Rows from expert 12 of block 2, named by matrix and row number. Rows with one number belong to one neuron. Each number is 128 + 32 x the weight over its row's rms, rounded and kept within 0 to 255. All counts start at 0. Numbers have three digits each. After the name is the row's rms in percent of the matrix's.
# up: expert up (model.blocks.2.mlp.up, 16x160x160), inputs 0-159
# down: expert down (model.blocks.2.mlp.down, 16x160x160, transposed), outputs 0-159
up.19 097:145102102121185157164103094131047131125166093183099131173107118101094073153163153125146116073085077092068058183116098181147147104120163141065154126153099112130117124147170105140139099111169140133153091183105127151143140124184078094084139160125135083148136166142084129132153146142136129072115128146166132151193188128127063120122153153099100095102099140151127113123148188103140105149173199102106151125088145081101144080164121141145174147111166179108098150164173117057086114147143096
down.19 105:087119110143105108092092143124138099138123154211125093085162118141144147124175151149138142178126193136148182077095098189095131124104153136128106127125130138118127096115175139193122067107098127141132151097120088128106131120152146173129104106132168138111167126117101078090055084157138140092126153077040104100090187158081138139147131121126138144207080142152164078159126093127188109079118134146133080196142134066120099167093144136102104098111135146173131089179161157184184174117153083
up.20 109:174102084103124138125111150128133098145150178150128132120165122134127095128127148103109108169123096141125098094093143101197130145087102125130096115091165120054145167118143077137141136183051205079152135123068127202131131179130075216147154076127101108136114178033102096136148140144178191176056136150161158108158105128164142120134117162105088098147155129098110103115136063114106180121107140113134135092082145171154140129110141131114082102150128145098133170182082123120137175161134170
down.20 099:171145107085172119088128116079096102071139110109136165136040156127151182124145115071138136073117118097182096121136095151170189114125122064068074167108183156141151142067148106118067141140156143106163109174151191121096141134124073178150112160143103075135130121135128147097138208157136168131127075143111098189109111131130103143159137145141152100143111143095121135079141169184108162094150125191090136117120103127140142077067130141165117119071127114119103128200143179114174094159136118
up.21 112:200076087150122126096143173148130130111117113185085141192109070097108142116133137166097096195123120146104121069058143115178135162187145123108157142124150213096131148152152114083105131153134066115100197176110077070150106117083112145123094126119173157112147131142129170146165118079125121198160152168158143095127105116112124117102205060108146090119154149158145078142145182087129160105148136124128076091141106124110154126121081098084194129129146122075118112137125146157112112106071116
down.21 104:118141120131137169081101089102094148176166163133145148133118092140117149124151126102145167161094055128128148132143086100180115115175110083132119149163138161101090198095082083104170171147112067130108073094135117129094119145123154186164189105089126129110100173107177090103140131163132127107141071144045116173144149129149120142105076145123115117113139149133146124113124146134103164133138076170166150133072141123075079173166155103136111163101080174107097158161133141104144141255079105
up.22 100:154143099152129130148195085102092159159105198166065082106160079120145139130152142064134151121129111095080129080174133154142171155126085144092080084131152140199171200126149142135141109131120118127147128108106089091161155174101154139148128102182097168190113152077083085074092126175104121098112118143176120133102178059127116180205114146082124141140136106134081136091134084158130141146123078083087147105153159124166143105123133115158152174128058114180134124143132077167163125151138120
down.22 097:120112122145115110150126200179147138119221144051125152141157121127104125044119100088141159108183163169124120107105137109131081136104189099135166154129134107110137144153093139108114176131118142156175143095090090170133127157152087099137154150104106154161120124048122131145149118111161055165097147160115134157120110092165122133014126087166111159112119159110136120075096136179079069097117199191122151137091135106157076135184129087133104136116152190124150072135136101116131114126144153
up.23 097:154123094096077102165144153139119212120166105108112114141153161110111095121110130170123125115123139166112133154084066085124132099120118053136122087101140119130168125115142169118130147112084199087092118172097154079133131111153084203104126100189159106102140139177159151122189077141159114178143148076143121137138094151122115146113151172123083181186193120091136162138111104146049199126086131160125108159085138115108126177150188079167100132164120103142106095102090055133142102163086144
down.23 106:153093185126185159089084099145125138118125158131117127171090123056070045111121128054149147086088167114182112158119164145111162129135143132119130141077168089153175141125158130119174152123102104064174057140070180172112150121140107132140164130160107082215138146123128140166140153088116152088132141167075133166137143174092147153110085106125121109088165149113146117132110146152119194134099081123095181139122116073186089104107098133129147145106161161087143115159140136165168088102074095
up.24 098:123180086133152165151175162082114106148150120181124111101033158149103096153168097088086171126135114140065155171129075118106114147126134151152089121080141069033179130133124143119174169073134166104196155095058124176103135121159111138144161108105100094087123078126175116119154107111121095107097062105071133128152103155151152164146091140092139148068161122140097137169126120154125147066147150103160203136136155092124143165161154157129170145112093185139159095160142149125143126133107122
down.24 102:074158145125126141177139074130155103131177123117082097135252158055133105074177143101141124135160084111132134159153120094124180164135130102129133160128048102111119131142129142139083100143121153100175150123121096145112136124102121123154139162112103103099100118152130098177043114149077105116105146135132144104140215210130109146131155134101069130173146150164072094163116157131108137186118143149093085095110101174180131121144147151087154167144090114126141125185078141179071124142086098
up.25 103:087142120209098113131137116130122095105162155153151180102118100127136112071111095090111153104143117175149097197148151154127101117145183155152164112183104073189119103193125148180166150080164182111129204105124072133150105151130108105114103151176123045156060090077152126089098130099092082136124105086181104096172135114146151176104132103130094094127123110118099108165123109133135144145137114112127139108139128122124170099116119143074141136140223059166165147159149156192116111152130086
down.25 103:136082170173112166158085105103196123149130124104097145119138101110164063187167182132136159144135178104040137106175103096151083123117130080158152106140112151084129077062121123099075129111142191136114087148111138138130186077122147070194086113108118130107114164122148128159167155112138137169167139139082168123105118179154122122074099150188134165116121163149139125098166108074121098114133137115138141111118131143139092152092114092127125195133151146084173172042077125141118164110189089
up.26 106:187084120102168128149119137129158119140125170117148176109187136112161103130151141185116149122042104120142147115154165135130096132117118160149160165110114163094131157111108143160152175133079119051089124139152090084138194168153126120165109088113145100095208123134038104087064129102142102205135131136134142190137180154049122163112102131133129188081138126143116133150110128118174158116149076111092102085081129147078155198174095137148142094131090099122162116092147163098091105109110113
down.26 102:184116125149128152138157124124131090145163097101178118112079090109085095176094179146063095140207129112056092127120127148036104102113116160118113089099130171076144122106129158141144154149129130124104136153113165089147131179158118167148119120121071136140157054082153110100113150154106128068140181081134097144112118098140162124058093112169169155141158178070107099154124116207118101134147153102139121139140143166060155127107163089127096163128109106148115162163201151153166105150195128
up.27 100:179150114144088165170119132160124159140160142165128142107125128149071137078168154102111089134168107099156099155103168119103202161218183123115149123130150165137102150093066145148097171131121105095061136146155129050106159094136080104078148118113151134174062154136128179084135120075183048141096161103120105142125132168119197075116100132112124115156112105121151187144102137099161141116127078143148091132114120139128120168134125194123032137125105137119150137095129127089158164119137194
down.27 107:187107154139131190163169093111102145153170071069126072152125163162127125097126142154159117122169081105111093127150140108116127115155148097135083127160119145087123128102094106142063082134155137140199121174134140164126136158133141123109120073089094130114138104151112048135096090086111115147145144088084105133169081112142144154135104108169123130170153153132091160145066152116091094107152148078101138173114132176136217076104152167180214135127069143141184081105129171169161161132092071
up.28 101:108145139136147131114116173162167173129141187136087149129144102121085175146168092176100083127167149165117093138191096113121111125155114081177169130114193113141086200138150204071110150153077141071137086162113104108094110114129127135143117112132096103161080180159105166070172112068164067117138141131139121135130135081095143147114118085117162091149135154148160121175076072101158098134176102100165142091110107092103145171144150119152100171099051103135145188104153076140117141064099141
down.28 102:120111176116086160081135109047068083152129146149181090147114092106120194143121135132162107082136094140127092155128125200138110168151121072184100119106130154110181127106122121104143139135105145166157175197066116092143108115130181153152088160173156140094136116098121123157145122113075098175104157160119082167105174099138174110074102127121058146126094127090079127123125171151112117095128104123090109117114178135136108224070143144189173117130134130212082137101126119128146117125173137
up.29 099:169160121101092144137144134104122197104159178156155080170101158168210145099167098107133099088092170165181098103143220157119137135119148089095159066122134086081133154150106203110148198121134102154102148096122147113079125103166119155135150132187113133116158154146108145099099123149095167136109192160076141091190132088124170120112114139153086154108151062126157118140140099136132125108097089129120168065124149142181102138127117103102082111104174151076101106135116110063091076154107123
down.29 100:173129125095083131143071047122096130148125112132097155154161107187065117096107155101124194160107138131151132143162136087138144113141118129151162136056155084148125156118183136112129096033173136172077119073131098127151156114140085183073080134156122132078137116176142108051146188120152128126125113184144130195134149148124136142191166125177126116093084151135097148108086114153103183166128204115079091132133124109139110132091113088086121104161152124120092154084127149150158181142157100
up.30 104:144166118144125123158114167138073120079136091176132143105104148126130174186130135147157095101144162164126143112147138140153135085152137131068147162090083098190096145138128150113135132109145130100109165118077112130203124110157079138123187072147125105022165075135125106129167103099143066186088197108119099113071090116107075124116137095114066181144169140150072132137109146159107112142169175144115136107112073130123183167127164183148150132129234109088084138116148125140128133098119132
down.30 102:126126115190045102103136086117149096134122125095148153108114110101147107099078107171171142147107118076178159115103124106190106142056128158125151162171135133219188127102066138081169130077146139154112130026128167047122114128122125134147151048133151171151085228136112129131110152139120112115140133118142083164103158180107161139128117099117140173140127108162118111185113111115149143171116110119146055136146111109107165183155143095090157161106142090164118125118124096143107131164150115
up.31 095:154139152130120159123103087128113152138154121181117120131140109115118111161135160130106111184119103091131108112205163178075157098089132151121095186104177120155127168168166146139150123188104116131103131168121095121123107146115121092116149173081130180127182154120084118046143068118077121099130086148122134146112136122100119110120112144203039173060106164113095110133145138137136126104091085100167134098165086128103041210161129125151135097068174148113116064192124114127116147185170126
down.31 095:104139112132093131105143096165140120139064122112184110075123151086152084169073132138136124106124118117131157144090101143150156135158151153105158173151099174114117120078096136168078122089155190122160104121104161100176158108046111132126156084125193145119089131134130147062162173120126105079198125125105096145135152130149143149139169133111142105169113128194121109191040087104118112146147141155176121154123177153193132113096142096081069140130181129107145181172122136119071112047070142
up.32 098:149180149144111143125139181138112140107141102108182066176124088190154177136149117141128129134084142135191107099109152089129158151100129167094118159118087082130124139148168136119090095139094125121127124169107078170115101146189167156098134056170156098103106096115088178128113092108164128106123191148108127126156106133100154098077126075153159152100149101065075131097092124212117141187113179171120141116177134109202111113136143115076199125133188145125082108110142080156093058107117118
down.32 119:175128084157180161066052135185165169103148155151083137163159149167117139117095156160126153120171086176135125132099138089139077145120099128139157151087119097112157115095234100159136117121111121165117108132154106181170157127117160165121068106111104201134189168179054114121164155089090111150085129164111135123151112141114114133148091090121124144120089102081113144119117142144193156102159162128135150115151052125134115122109040093134182115102101169119094119091121086069119135137106107
up.33 125:128178161134104084099155142174121162125074116103100138113170082129087139062087116071105103168105112154141133072196099129109114169132132133127180118141111074144122127143133147125095163127175117098130108138134143182150141170086118134130116089165170141225104106138131110184144170131188129149112131164141111176108162101034107186125112133122130179128132152105113163155144092142060137137111092065185171088133166122099048103136124051119164116108120171147150127158138127097144083100173136
down.33 129:092106165054112167144169170170143143128169146131109176114085104063157162114165094080149110076107162155122122118120121100143088153135106118135168130132079109112174124081136150158172082121126043141110140095141083120094173101078125092111127122131098112166175131193092134129149157077129139201141076144110136050163095137165096133116174074120111186153117118146143079121133123163110133196142208126091127133099104145148117106183099172147114149142137146191136146090104101158127088122191107
up.34 107:118148107100130113106145174106181141131092128103144198147098136094073125084141191143087186083062131132157113120079098099163173144152173176125114141085175150132177125103116072112130059136065198164155115080125113161147137076140087156129163085089119166079078122091152111162191160140101155176171150108136081061085141147139143079154120099088123141121121132088120131096130045159140151164137151104127129120152117125140102170145130191153129187146118152137171142119093133149081117120106128
down.34 103:103112107160152140127105167100080107104128173100133137159083094127106116172127072113112093171186135111157119143154170160154174133170097135152112125141201145094134141103058149195094158142131134109113176153175134145206135105106127069170059152129170158166113070122074139100133152167135151118146109126111139092145101146089058095127146160116118152088137051140116155063127159132072118140157135151187143127134134153112101091090112156122134104177119163056147143097060151125106185095162085
up.35 091:125091132161129096131102147105099151093129135161135128114096124122214176106090145172140128077106214157122141152117172146108146203156134147092153185149102139149169163170178138111193088102131109093105144109070072192105089140093093115121130084129121129087151146106151095099084082136139164126093138148121141125122184131107079191154115095127087135114175182178134133091161081073061114168109156168103092107100103143132093131160088165164182130158121151147137053155118144141111112121078135
down.35 100:145126115158129144113160108097148189150154160111075108125150122155126096101120143156147159092173166114154130080124127143151169060064130125182081135093102140108123130114089195130124148146175125125145107156108162091142175127063172122088134132025154180134105155132161090081061159124123123138137169124129106142109141113097172108052154108158105103097131134101146097131133153162144154123194109138142115139115168065170084167137064139109070179084191166105093094150142146185116125126056110
up.36 095:153174067108184175094161138161142101109097185130151169059188140182102121127095154170150102127094142140156162100177118111147143164117115070119164089091171134121118165072079139092117170123143129125147147108065134133120124145116082131087107050115145188089061095100114120136139145145190136160086140109141154142170088121135150177142088103057119178129114159107100142131179072098136170071128110109136114117077083149195108118166154090156112128139149095133167166134138126109162171088095125
down.36 098:080118137122078135124116221126204142181117173101168112082148076110094139114141139111132089031163133147141167103098138110092083105080130125140152185104103166155095078170152106159080057107145100104115137111145145198120100130164168157074130163113079104141163090152075095113097147162147093114121170155118117135182131137118109165109188190106113113129139128147132155130149155218120153101120149093104114098126145140117126125132116111117166099160120119191144062142185087091107147145134136
up.37 039:119144128170185137144099128115139122124075187148165120114081145167117139121121135151111125073151139152108092137073138143135212089088181100144171166142089102106163197136135114114179156150079119151132070177160137037129150162124169140078157130152119192145144051150177083068144105119103165119107115116125170115133109110171119070115177092127168135139103105124121099092095149129074108106095138094125159112104109113154069081164165152127100131063165121165108117132204126123092129090162136
down.37 043:146153114081084124159107140164154135147168173154186173143176104113090149125077222130108122136122125198103138124147082115139123138154110093165090182138072124103092168144163125132142068120123202164125148153146173190158115140141096169127148130123134111159187114120097089094123148071106131101138058140103134135151113080167103106120108127155122132170120127178070123157153067067085146082173115128088093101110100118107153142091100193173112111075158104116108075136138164114103072183125144
up.38 102:098131145143128124128149147132129074088118150111118183140101177103118083148142142161116087170077155159176074191161143124165154097184117155065092184103162111166113101091155154099112093141137192147162122112048165086122088102118176101128127173086127151117067145151165089124126154140154121112146143145071133108109107087125141157103165167116124064144127152149093068145124155157105074117172178132109135140127170113160087106113110093149163108083115052107165106110076174131115107192140204
down.38 104:148101104103154118102108118165122071101105084155122149084115149130164131178059120074135112172119051130163099117079081166098040155094114097105149136090133120197214113097101152142159145137107106118118133159121115197114138117086118114156130139167173086127235134103134135179104094156140101138066138104140136137136081130082072148202138143161196121134134158137150138111117132164118142147165118104084138107151091142162124168182094093124089132118145182154169168144109110126118172107119126