A small self-supervised image encoder, trained from scratch.
Model: 6.81M parameters, 32-pixel images, arch vit, norm layernorm, activation gelu, num experts 16, layers 6, width 160.
Training: 14000 steps, batches of 256.
Data: trained on capsule endoscopy frames (Kvasir-Capsule), 42238 training examples, 84.9 epochs.
Rows from expert 2 of block 2, named by matrix and row number. Rows with one number belong to one neuron. Each number is 500 + 40 x the weight over its row's rms, rounded and kept within 0 to 999. All counts start at 0. Numbers have three digits each. After the name is the row's rms in percent of the matrix's.
# up: expert up (model.blocks.2.mlp.up, 16x160x160), inputs 0-159
# down: expert down (model.blocks.2.mlp.down, 16x160x160, transposed), outputs 0-159
up.112 103:572496511545504487481524450465478503475573524500424481520479559455457484498469545515420437507580500481537550470523468500564591513519502481486501512462583597506478530503452473446438457542546511549472487462505575487493459516529488546533430495454526445516497433492446532499518537527421514458543483515577488502452571498546432537543495545503480498539498438541600480502470555474472458533433524455463437453457493459528443493452479524528479491503499563462516531509585466521487542508508539
up.113 095:503475371524447490455507520518569546572477515497463598567468478525514489426406441527521491566517545442541569515556510495489526449529523551515479541468438491449504494530550482507466460507502420530479555491470513513602536553447504488480528550487472470521480499537502469529510474413524477503471524435493526468472493456500489504506544508450518481498454417523585533439462585509562485556485525498493530453480459545519539512543514500494504467475520417537423527504518464517471553509465536
up.114 108:426573511497522453481410453482514565440449497531510478511497481576489517469599538440535589519553506591486447480473489505444533538425546495467480520521488461562486506440560470475576509497523567523431441456545458473526396536474498580517520494533476502533521484465504462500465552552466482449476475478476500511507515459522537458565504476488428462467511474447497466511513538503526554560531525503542554526510484495516500502544566454484470490549525412475473522522483425541475436503517475
up.115 077:504457468499455484573408475558527504504590472539414476497501508580455538479520495537533553517503568533454457572505483532467502535443501514467530414471458530522491472504426499530481581537556456487546486552579496510519508473503549583481467511516427563474442497498542559536495428487478490474475514491506417511508518582460495547466499462499443529543529526532476470479562501520510506533462453562477436543489474551520538458471551447510497500394493462508462487467531424545473499491474530
up.116 060:575546517539528559489463513463570528496475438373552504516502648493384547436516496521467469477494510506547474539428517538527483474486528499440484445473535395532570511484532525477497505510561530544516481474555523487460536503534487510536504530532521534447596476531443535532434525495497475481510557441506521497500474496534495537511524472435470514484463533454498527488517487469552459481439551522536425464509466509544501524499558481491519523509518444499525457449518483476486490414431465
up.117 094:496457518504545432464539554520526482471497502402472536550501552536473516533470575443498467462495537468462503458440513460542495507543532473512493509576481553492560524510480474544529440520478471550506520470494564527583516543479462449555435550512461547500485459621480456535582435442418474512478475485549492501525513457524464435504551517535528480427493495529531402525496546497480535443531524517420476482510547471526520485475478593442429491473500507481503497519522423500526548503540546
up.118 107:476496508483583516492467458509440477479531525545473581475446547491490496556520459489504502599427537471469430477505501445541473544511497470409513523479483492464486565537439489469459563457466551508471475530539512474501581505503483527491599469487536535492483516490494449541579441534534483452446490468475550449490525512433513495538514482550496532460446556439436513536527564404431446493510527534527495471489463473512484499525495497472605459515589522514485498514510468561449439554518566
up.119 105:542532502548551525531530522517447464454423537467535565532519538475454560475521504464565528432482484453504519476471516476521570482532519485452536515509498569523547548462534502552521512570471574383544481485502509548507536486499481498504520442486467519480504530461522572546478583508438434504469456538484530488474495474554499496495500516480591487501448465496550380507485469481397466472549541508498475520475481455481480502552417505569504494425395498472536463520517412517503492534508486
up.120 107:497521521522434431538488499513420518511492462499466506455453529494551493489466436499440497516513500505507503436567440544467521521454524528530533488507519528562489459509543566454540439619534433526526536474608408507475467444480454496589475490529467454475452476504496431490448506503548518460578494485507497523520527540476525461520550539493545484520515481470471571454501432470572512535456520511464544493486547447485445505488493497513461509475564487594495442515502540542403483589516505
up.121 078:495381480484553385533479531455472524522534561452571488522502476470429502458478567532476557540524503520522515505542496516477513479516522486436494509455509471534515493485449494444438556533547509484480532524530520474532471495534514466527546406499564505470528506483524426466494517544499521524538528474496536490448512471553463486579508492576456433460457455487550541445512590503579457486522462548479489497455541510489431480496434506631468477514490465574529533560509476571457494526499504
up.122 107:468484506525479467475477520463469505464524522444501507479469590444575548432478459528490484567407460518514459466497474473529446522523576582469472549492530438504514503526568489498485529545503514490444590463503541533526497565508526507465532484588515512512510454468546524529477547520532518526534533508475486505611587475430474481508473453451425508499473540439443530466502540471446545439555494490514457453457537541488453514439492528491507434581531477413521497484476421517521499439536516
up.123 105:461507461464477547501526527569463572518519538548501544511485457521554468511524503431522469566506415458503575511528477455503553508470470474451536479483536501451489509488542508511474520555551439494426458484495479606584490480481524447526551446527521553417495484471511494476489507555490570568383478501490503476499485556497470521504476505461532537447461480490467557489537568527468511493446519549488515477504433415525469514592452540471509523515499584452443533433458526549474515539434514
up.124 104:521482452500552474419417469492505524532488566547481564539521468511463501467524561480563510556524476481516527548506448431517498562507550472434561507550540456465446547487530429487457501492483455476500475523494527498532583495505496461511562444486613529494431440518502538449550498529456483522503494477489463511488555580455497569464440520526564552461465534476532573520478492543496483484515522434565527523456512435482461503463507532480475489511571477488454410443516469521470439418508545
up.125 097:455523506553437557443525526480489503443543525508564526569476556412529532470517541493441438490498470539471496456546496545482466573444471540497545559565516567530558501500516546587527551478524446564480510419546490538466486523473511436484512485489554487481516426514482534443515500488457452523540506503479459535471460507465463577539371488497459534487503460475477515536509526516476545544502523455475513476510448580490453506557565518459441528505497578470540480429448487449450524491522486
up.126 102:495513454494549495537543471479493489475445505490445513478593476452472447548427543480486561463525483507494471539446558485511528529525487539435532520537543422512485515522487551490464569549485473480478538504411512485447427610460525527552462468447478586462494525553515455484445463433473486504525473509536496510543519476523440518492493544498545471519501517541444482522523580639459584497537472485502461527476525528509510590470438521459567524468513403502497474525513507439492490520515511
up.127 105:536560395491548586541525530467460532458546519505461552442587479481472531496539490500492519535521408467528459546464506505560494505464520553520453559532503485475519486546543464483441515410522518575444597462439486511502382508576524483488481488548514448504566547517519505534497456540556503478426464492547552513513527538500475503423467575484466443531485494519490527374559487459502527537472537498470478478465517494525493480498504447454433488524494529482472481509492501460486451507505479
up.128 101:441490486453449482547505525469505578500548482433451584498447525445567540517477394519434510463522518431506493533470482485521477571540475537434531513462546533567448463547480522551502534426564458476524475465461427618430483482482499526493495433568502511528567478476491504524494529474552445470551467464479455508481556493483491531542500468495543528459507520488486505440532460494491490510472509485489555484503486567542460514568512464485541521442523526559521540463527489537496508629510461
up.129 106:490530444543430560539559561515553539509575472467500516500559452514514534449468563492445529464462505573491548564521514465492569466559500495531502565547482428403508484531476521476470437453416500490472501529596487477509578547492542502517521454452587509510543507468481500468479468532436481525479476484469498480485534507469478540483458454513524538509483438412476482524505466571482554484488450549474525440421474428503512513437468503437467519500482524492489511466524489546529584560560517
up.130 098:506486559529500593516448450549496536520497496542507564491572528549511538489550484565542530534486467531521500453427544476481506463504501504495486498491497476517551510511524412565507523522450496514453481452519503482493562480505573440454549473489415476438484397528500431424497455570554428493543473454493464479500584525562427527415523462546519535458530474509527527509490461461460465525505449490531536498529498467503471514492521534446507488457452486441487597522422474444522450560502550
up.131 094:475541510439494521574541556407516513496465413583481434538542423452549565447500436609466550498444504536552506507477519452528491492507536506490511492509482555538509485523489506505474508468515473524565460494506505480498382494469560556511489431516498511413506533514493534551456485464521489498470528514498505469502461491548554488418533521468517524523410483489494584488502494513456468431518505497533525483439548608450516540454528477490539492455594449498515514466529503503486475499472573
down.112 109:523513506355554537547505502567477546501541482464486447520538486487562495496552436558519529535527483523536476463506533549533506523479526445554557544497446479449524448490503482504493509482507495477460431537475450505475527499432543447511536447486446526454504506533582589457521445472464535483512491548513589513493528485511392442485465477539541493451505513535503528487472504606514487483481499436472498507565564494532477423492568476499433513497523461530528477493586496467507398465468481
down.113 096:513509542480546458517562584509470507485440531523481427501584522447465545526580462510491529532481487512518549508461538517532499530511450444528558519460498466481564489498408477491530448481526395599534530525511474492453521536482470522606494552491517468474508510512521486548533476459553499498536486534487507424493581483607526534544409461495514507488506584532430528434445467503487475463498547478475568473420501469423503461486467456484470525495465464496502480506469503544525463450447495
down.114 112:533471444546456497554514430474567464449511531449505521501448538555487528373596513474445552479509513545502457583545511516532473547501463458492576481451507418482516533503493507496525507529502477482433509566401478512520525539487474520546508537457518514551477560471416535448558511410500456484483498519511499467482542540475476496455577511487470523511468531516580537472546492521479516514486519466469529424499491509506502534511513536398536545471529444522497540569473483479396473525499456
down.115 078:543478564472498511531563502546552485514452458472529468444469435516471486570506443490537488495494490530483521572513480452497525537511481436501462501447523592521499520502503535427505449527465462523500451568475459487498547496528408509524467613471508544469495595504481523497459479569459513518531453503431508492431529471523462492512584486495477528429485521449495536531468463543517399546461578466551528495517468496457506554525613546533443455437485519431539474508490519478525495512559481
down.116 061:471525484464555533418474491524500591488573506543547436443522518584509421480531519437487525490465473522499522480539556474392501475439500528481550535523531606407485478434485538524461490511425508443503487538551471451470531511485557481537462472484425515535472502517528582484541506477526474519525542535536497435503485477437534537553465450450552491541488446468584504501491480493517545423520517520539544547445520548486455458469502513484497458469486469539529457546522510493476453529485580
down.117 094:500605492479449487513527495454512520441496585477495482490473448482487508513544492532451491527426491470521511527542548484457545514468504552492495398501458516453490436515509522469444538442447474431495505549574482509459477487555595511524468517507498421501466522474482562459525575462557524494488523523489546518511518430493530451504511443575547562511484494520455575474577522527504539481509498539478503517482438563435578418555484532494515480471609483456503541481469504452425532472505449
down.118 094:469524500498471450480548465500481510463467522557476428548494457457527522454519523522471457500522470529471540495402458527564580478562448473499488468590511538495496396471552473550546504548483532459413505561445520498543554487555548555465531505525530464495484444473497481526469453446428537534550455464462462549564493470458489539502515552520533476482562466524507433565461482502518466461533619489533552530501483556491469462494487499489505515445448489499469518562520478546533524553466409
down.119 110:515470561495488508426448533467564507563359525439538514500498478500455506489512445540444526467436508464513513494570525435481527522490509468516496533534427565540483570496475529618427517520493492504499541559490464441513557546433521608516443496528522486511492511490466490432489502543541503524474566555454531486480437491465481479503528533433438448501469438483527581475512503521456483499586493512504564499439512536538547540473505467487504464556493507520403472521495485516528496492495492
down.120 106:470506525471481567497492422521515538505490511521460516533560505490461483499503503513509466406574499508560472477482501498563417512423481545525506544512482505456462459443537443488486474538521574497490559501488477496509449450502543491537495420599481562462555570449552424528517476494492494475561509438545545518539552503509458547465444474500510534462509481546480565499520499512520553503479456490470512474505545515538519527443521574534482459519415444567391466512526518481554395439527449
down.121 079:478536485576460500494535573473437519487531579501501506520532484559463563558468531504495549453450457507491547546487436509564491498460451547464443527534502563502483453408414424510494456531478514489507519499500560513434455515520434548480522529468502504446535523497494553456482515498436536456494527493503530467491533503474505495510571459558502561434482592522477485512502501478466476519471449427445543416559555483494569462474543516487570496572582493472449449506500444426533509510541524
down.122 109:496449525454540503438473464455520546531446480514551483479492501478510459500500491468501473509460455478491523549469541535498483536449488520460457519505542490591532466431447564538438453481590569478440439492543555535435519505538529558508435475530549558469480494472473567497499550530553443542457487520523445446503463491459517512521424529487467543496490472498469471576568471530510492458580549496602494465460461580587464525495496402502569452511492488479477554509546523520440512491532502
down.123 106:458518546557551450485455461448450527539519472454548532535442496524560535503414516476452424522438443464458479512551465449554578451518544530573494491519412480532478553570548545493476461513433484529530561566546534478488560453475505515472544509528489524530472457590502423505481457568511482476504498510499481546481492498504516506522508513474495505477512469505529425535456460524526512449536534506449514524474464568528477497454542425497489617473514455420493494510482459580490548450490519
down.124 103:506550470537536495488466483495484544511443491488438417431522512553530462547493504435467456511511508424483522407493545535515522491480520492493476452548482435489494459570446514491464469549534432498527502502492467579457524539555513482544476501550498482493460502472532523480512504574508506477472510565493487485492436500485461517599506505538468537556537502474523467455507553535474517488534566488568495585472428538543492522462515383449485512616549409453447544493565429482536531513507464
down.125 103:550532426460438463499525455467543469524525487469484458520547545502495459537457483528490452480442500470454471458541556572502496489455521451525463539525475458553519504405510451494529527516452505564520498541502553490503511466591498592489487593536496498570556432407478567432517517484520518492538408469500560503514525519529563511524535457454477469511443518524466443476559470521568420497445502459531506535496537544501451518482407480482530539510555512493481488498553527466442535491559463
down.126 100:547483569502497530527521534515575509493577495552529460531458467435476529484468484521599482503479493453454544509502450487492480464504515510549480500451446474558459513508490555487535520498528447512505532455524463529489470492508442445499501517541444426555430433551472524534508554528619457476492481492523443563505627502460411455520505498422461460503532477474429547496581518447446511507499421573486577496461499487479540497497498532471531571533542538502502490502484481455493527438509466
down.127 103:511498507515572536482516549511479515509543431523534528552435523527457446521522482449478509545498496498491540553469535531493460485540408499558501459582487446484519599531435506495540500537468421483544401485555459449498511534370469486414568495522543483448507496580405461558460486519498537480511486533449532542502460490491481502536444491524435523467529440505517516546449423525430550496538515447543471441471486517502473441520499524497514528520465543490489555511514511539550544525503512
down.128 095:461557499494441528478474527477504523455553456519487464505559541451493475482551520537552437533593459469450424509488490476503436504512556521567502540450500525500545512509499507535482593486529507506524486530525515468502473475462475468513519553533554400486503543446522560448454446550446593394579453460494482463569503496490514486462514497484503396475534533552515544500487506481498502565496549456479514503455513505547471483542509605421488478533497476407448469465548454540483511493498544
down.129 110:531442474502504466527501544436453509508485482536381497456470477529518418587567553505476521496492528528467522456487435540515531496592463498480522390538516462512582492555548447515518549535525485514455521465496545495414530528503482540513467533510471451434436423468543503515524500470479468438508510536478558540482490436500520485543565581490490504542548505529512487478472531496550495533487499501501541565615468427464497516421504523472509500489529488437488564458502448535469552475455520
down.130 092:487531488485458459577492528514461539539554490530444472461461396471480537488513485462510475472482532492489512472544484539525510590484530479463474472501551512483501501521463441473486465449480465473539542549523602455464524493518466546457389438502538520505480555528590540581572583470496533531367466495451453482567489462539510503504483524450533469514485499557484471493477501518486534474522487405463459473516537472445525523485477515546588511540497556456517485487470492534505591507516559
down.131 088:533502530473503467507543452524463473553462612534523513459520513535483520548542487501515463551477546446491472513469504496483480431477428469536532499436525485482512481516521482477557521495433540436457599457449443575436536450514535579522508453496491442508508523567483461522507467459508565432559477547501495516506501444500501531499550460464481533462552528477475533454553519450553443484458430544507458475471545531541464452569464553489586439542529548455467531458416473497524540570482500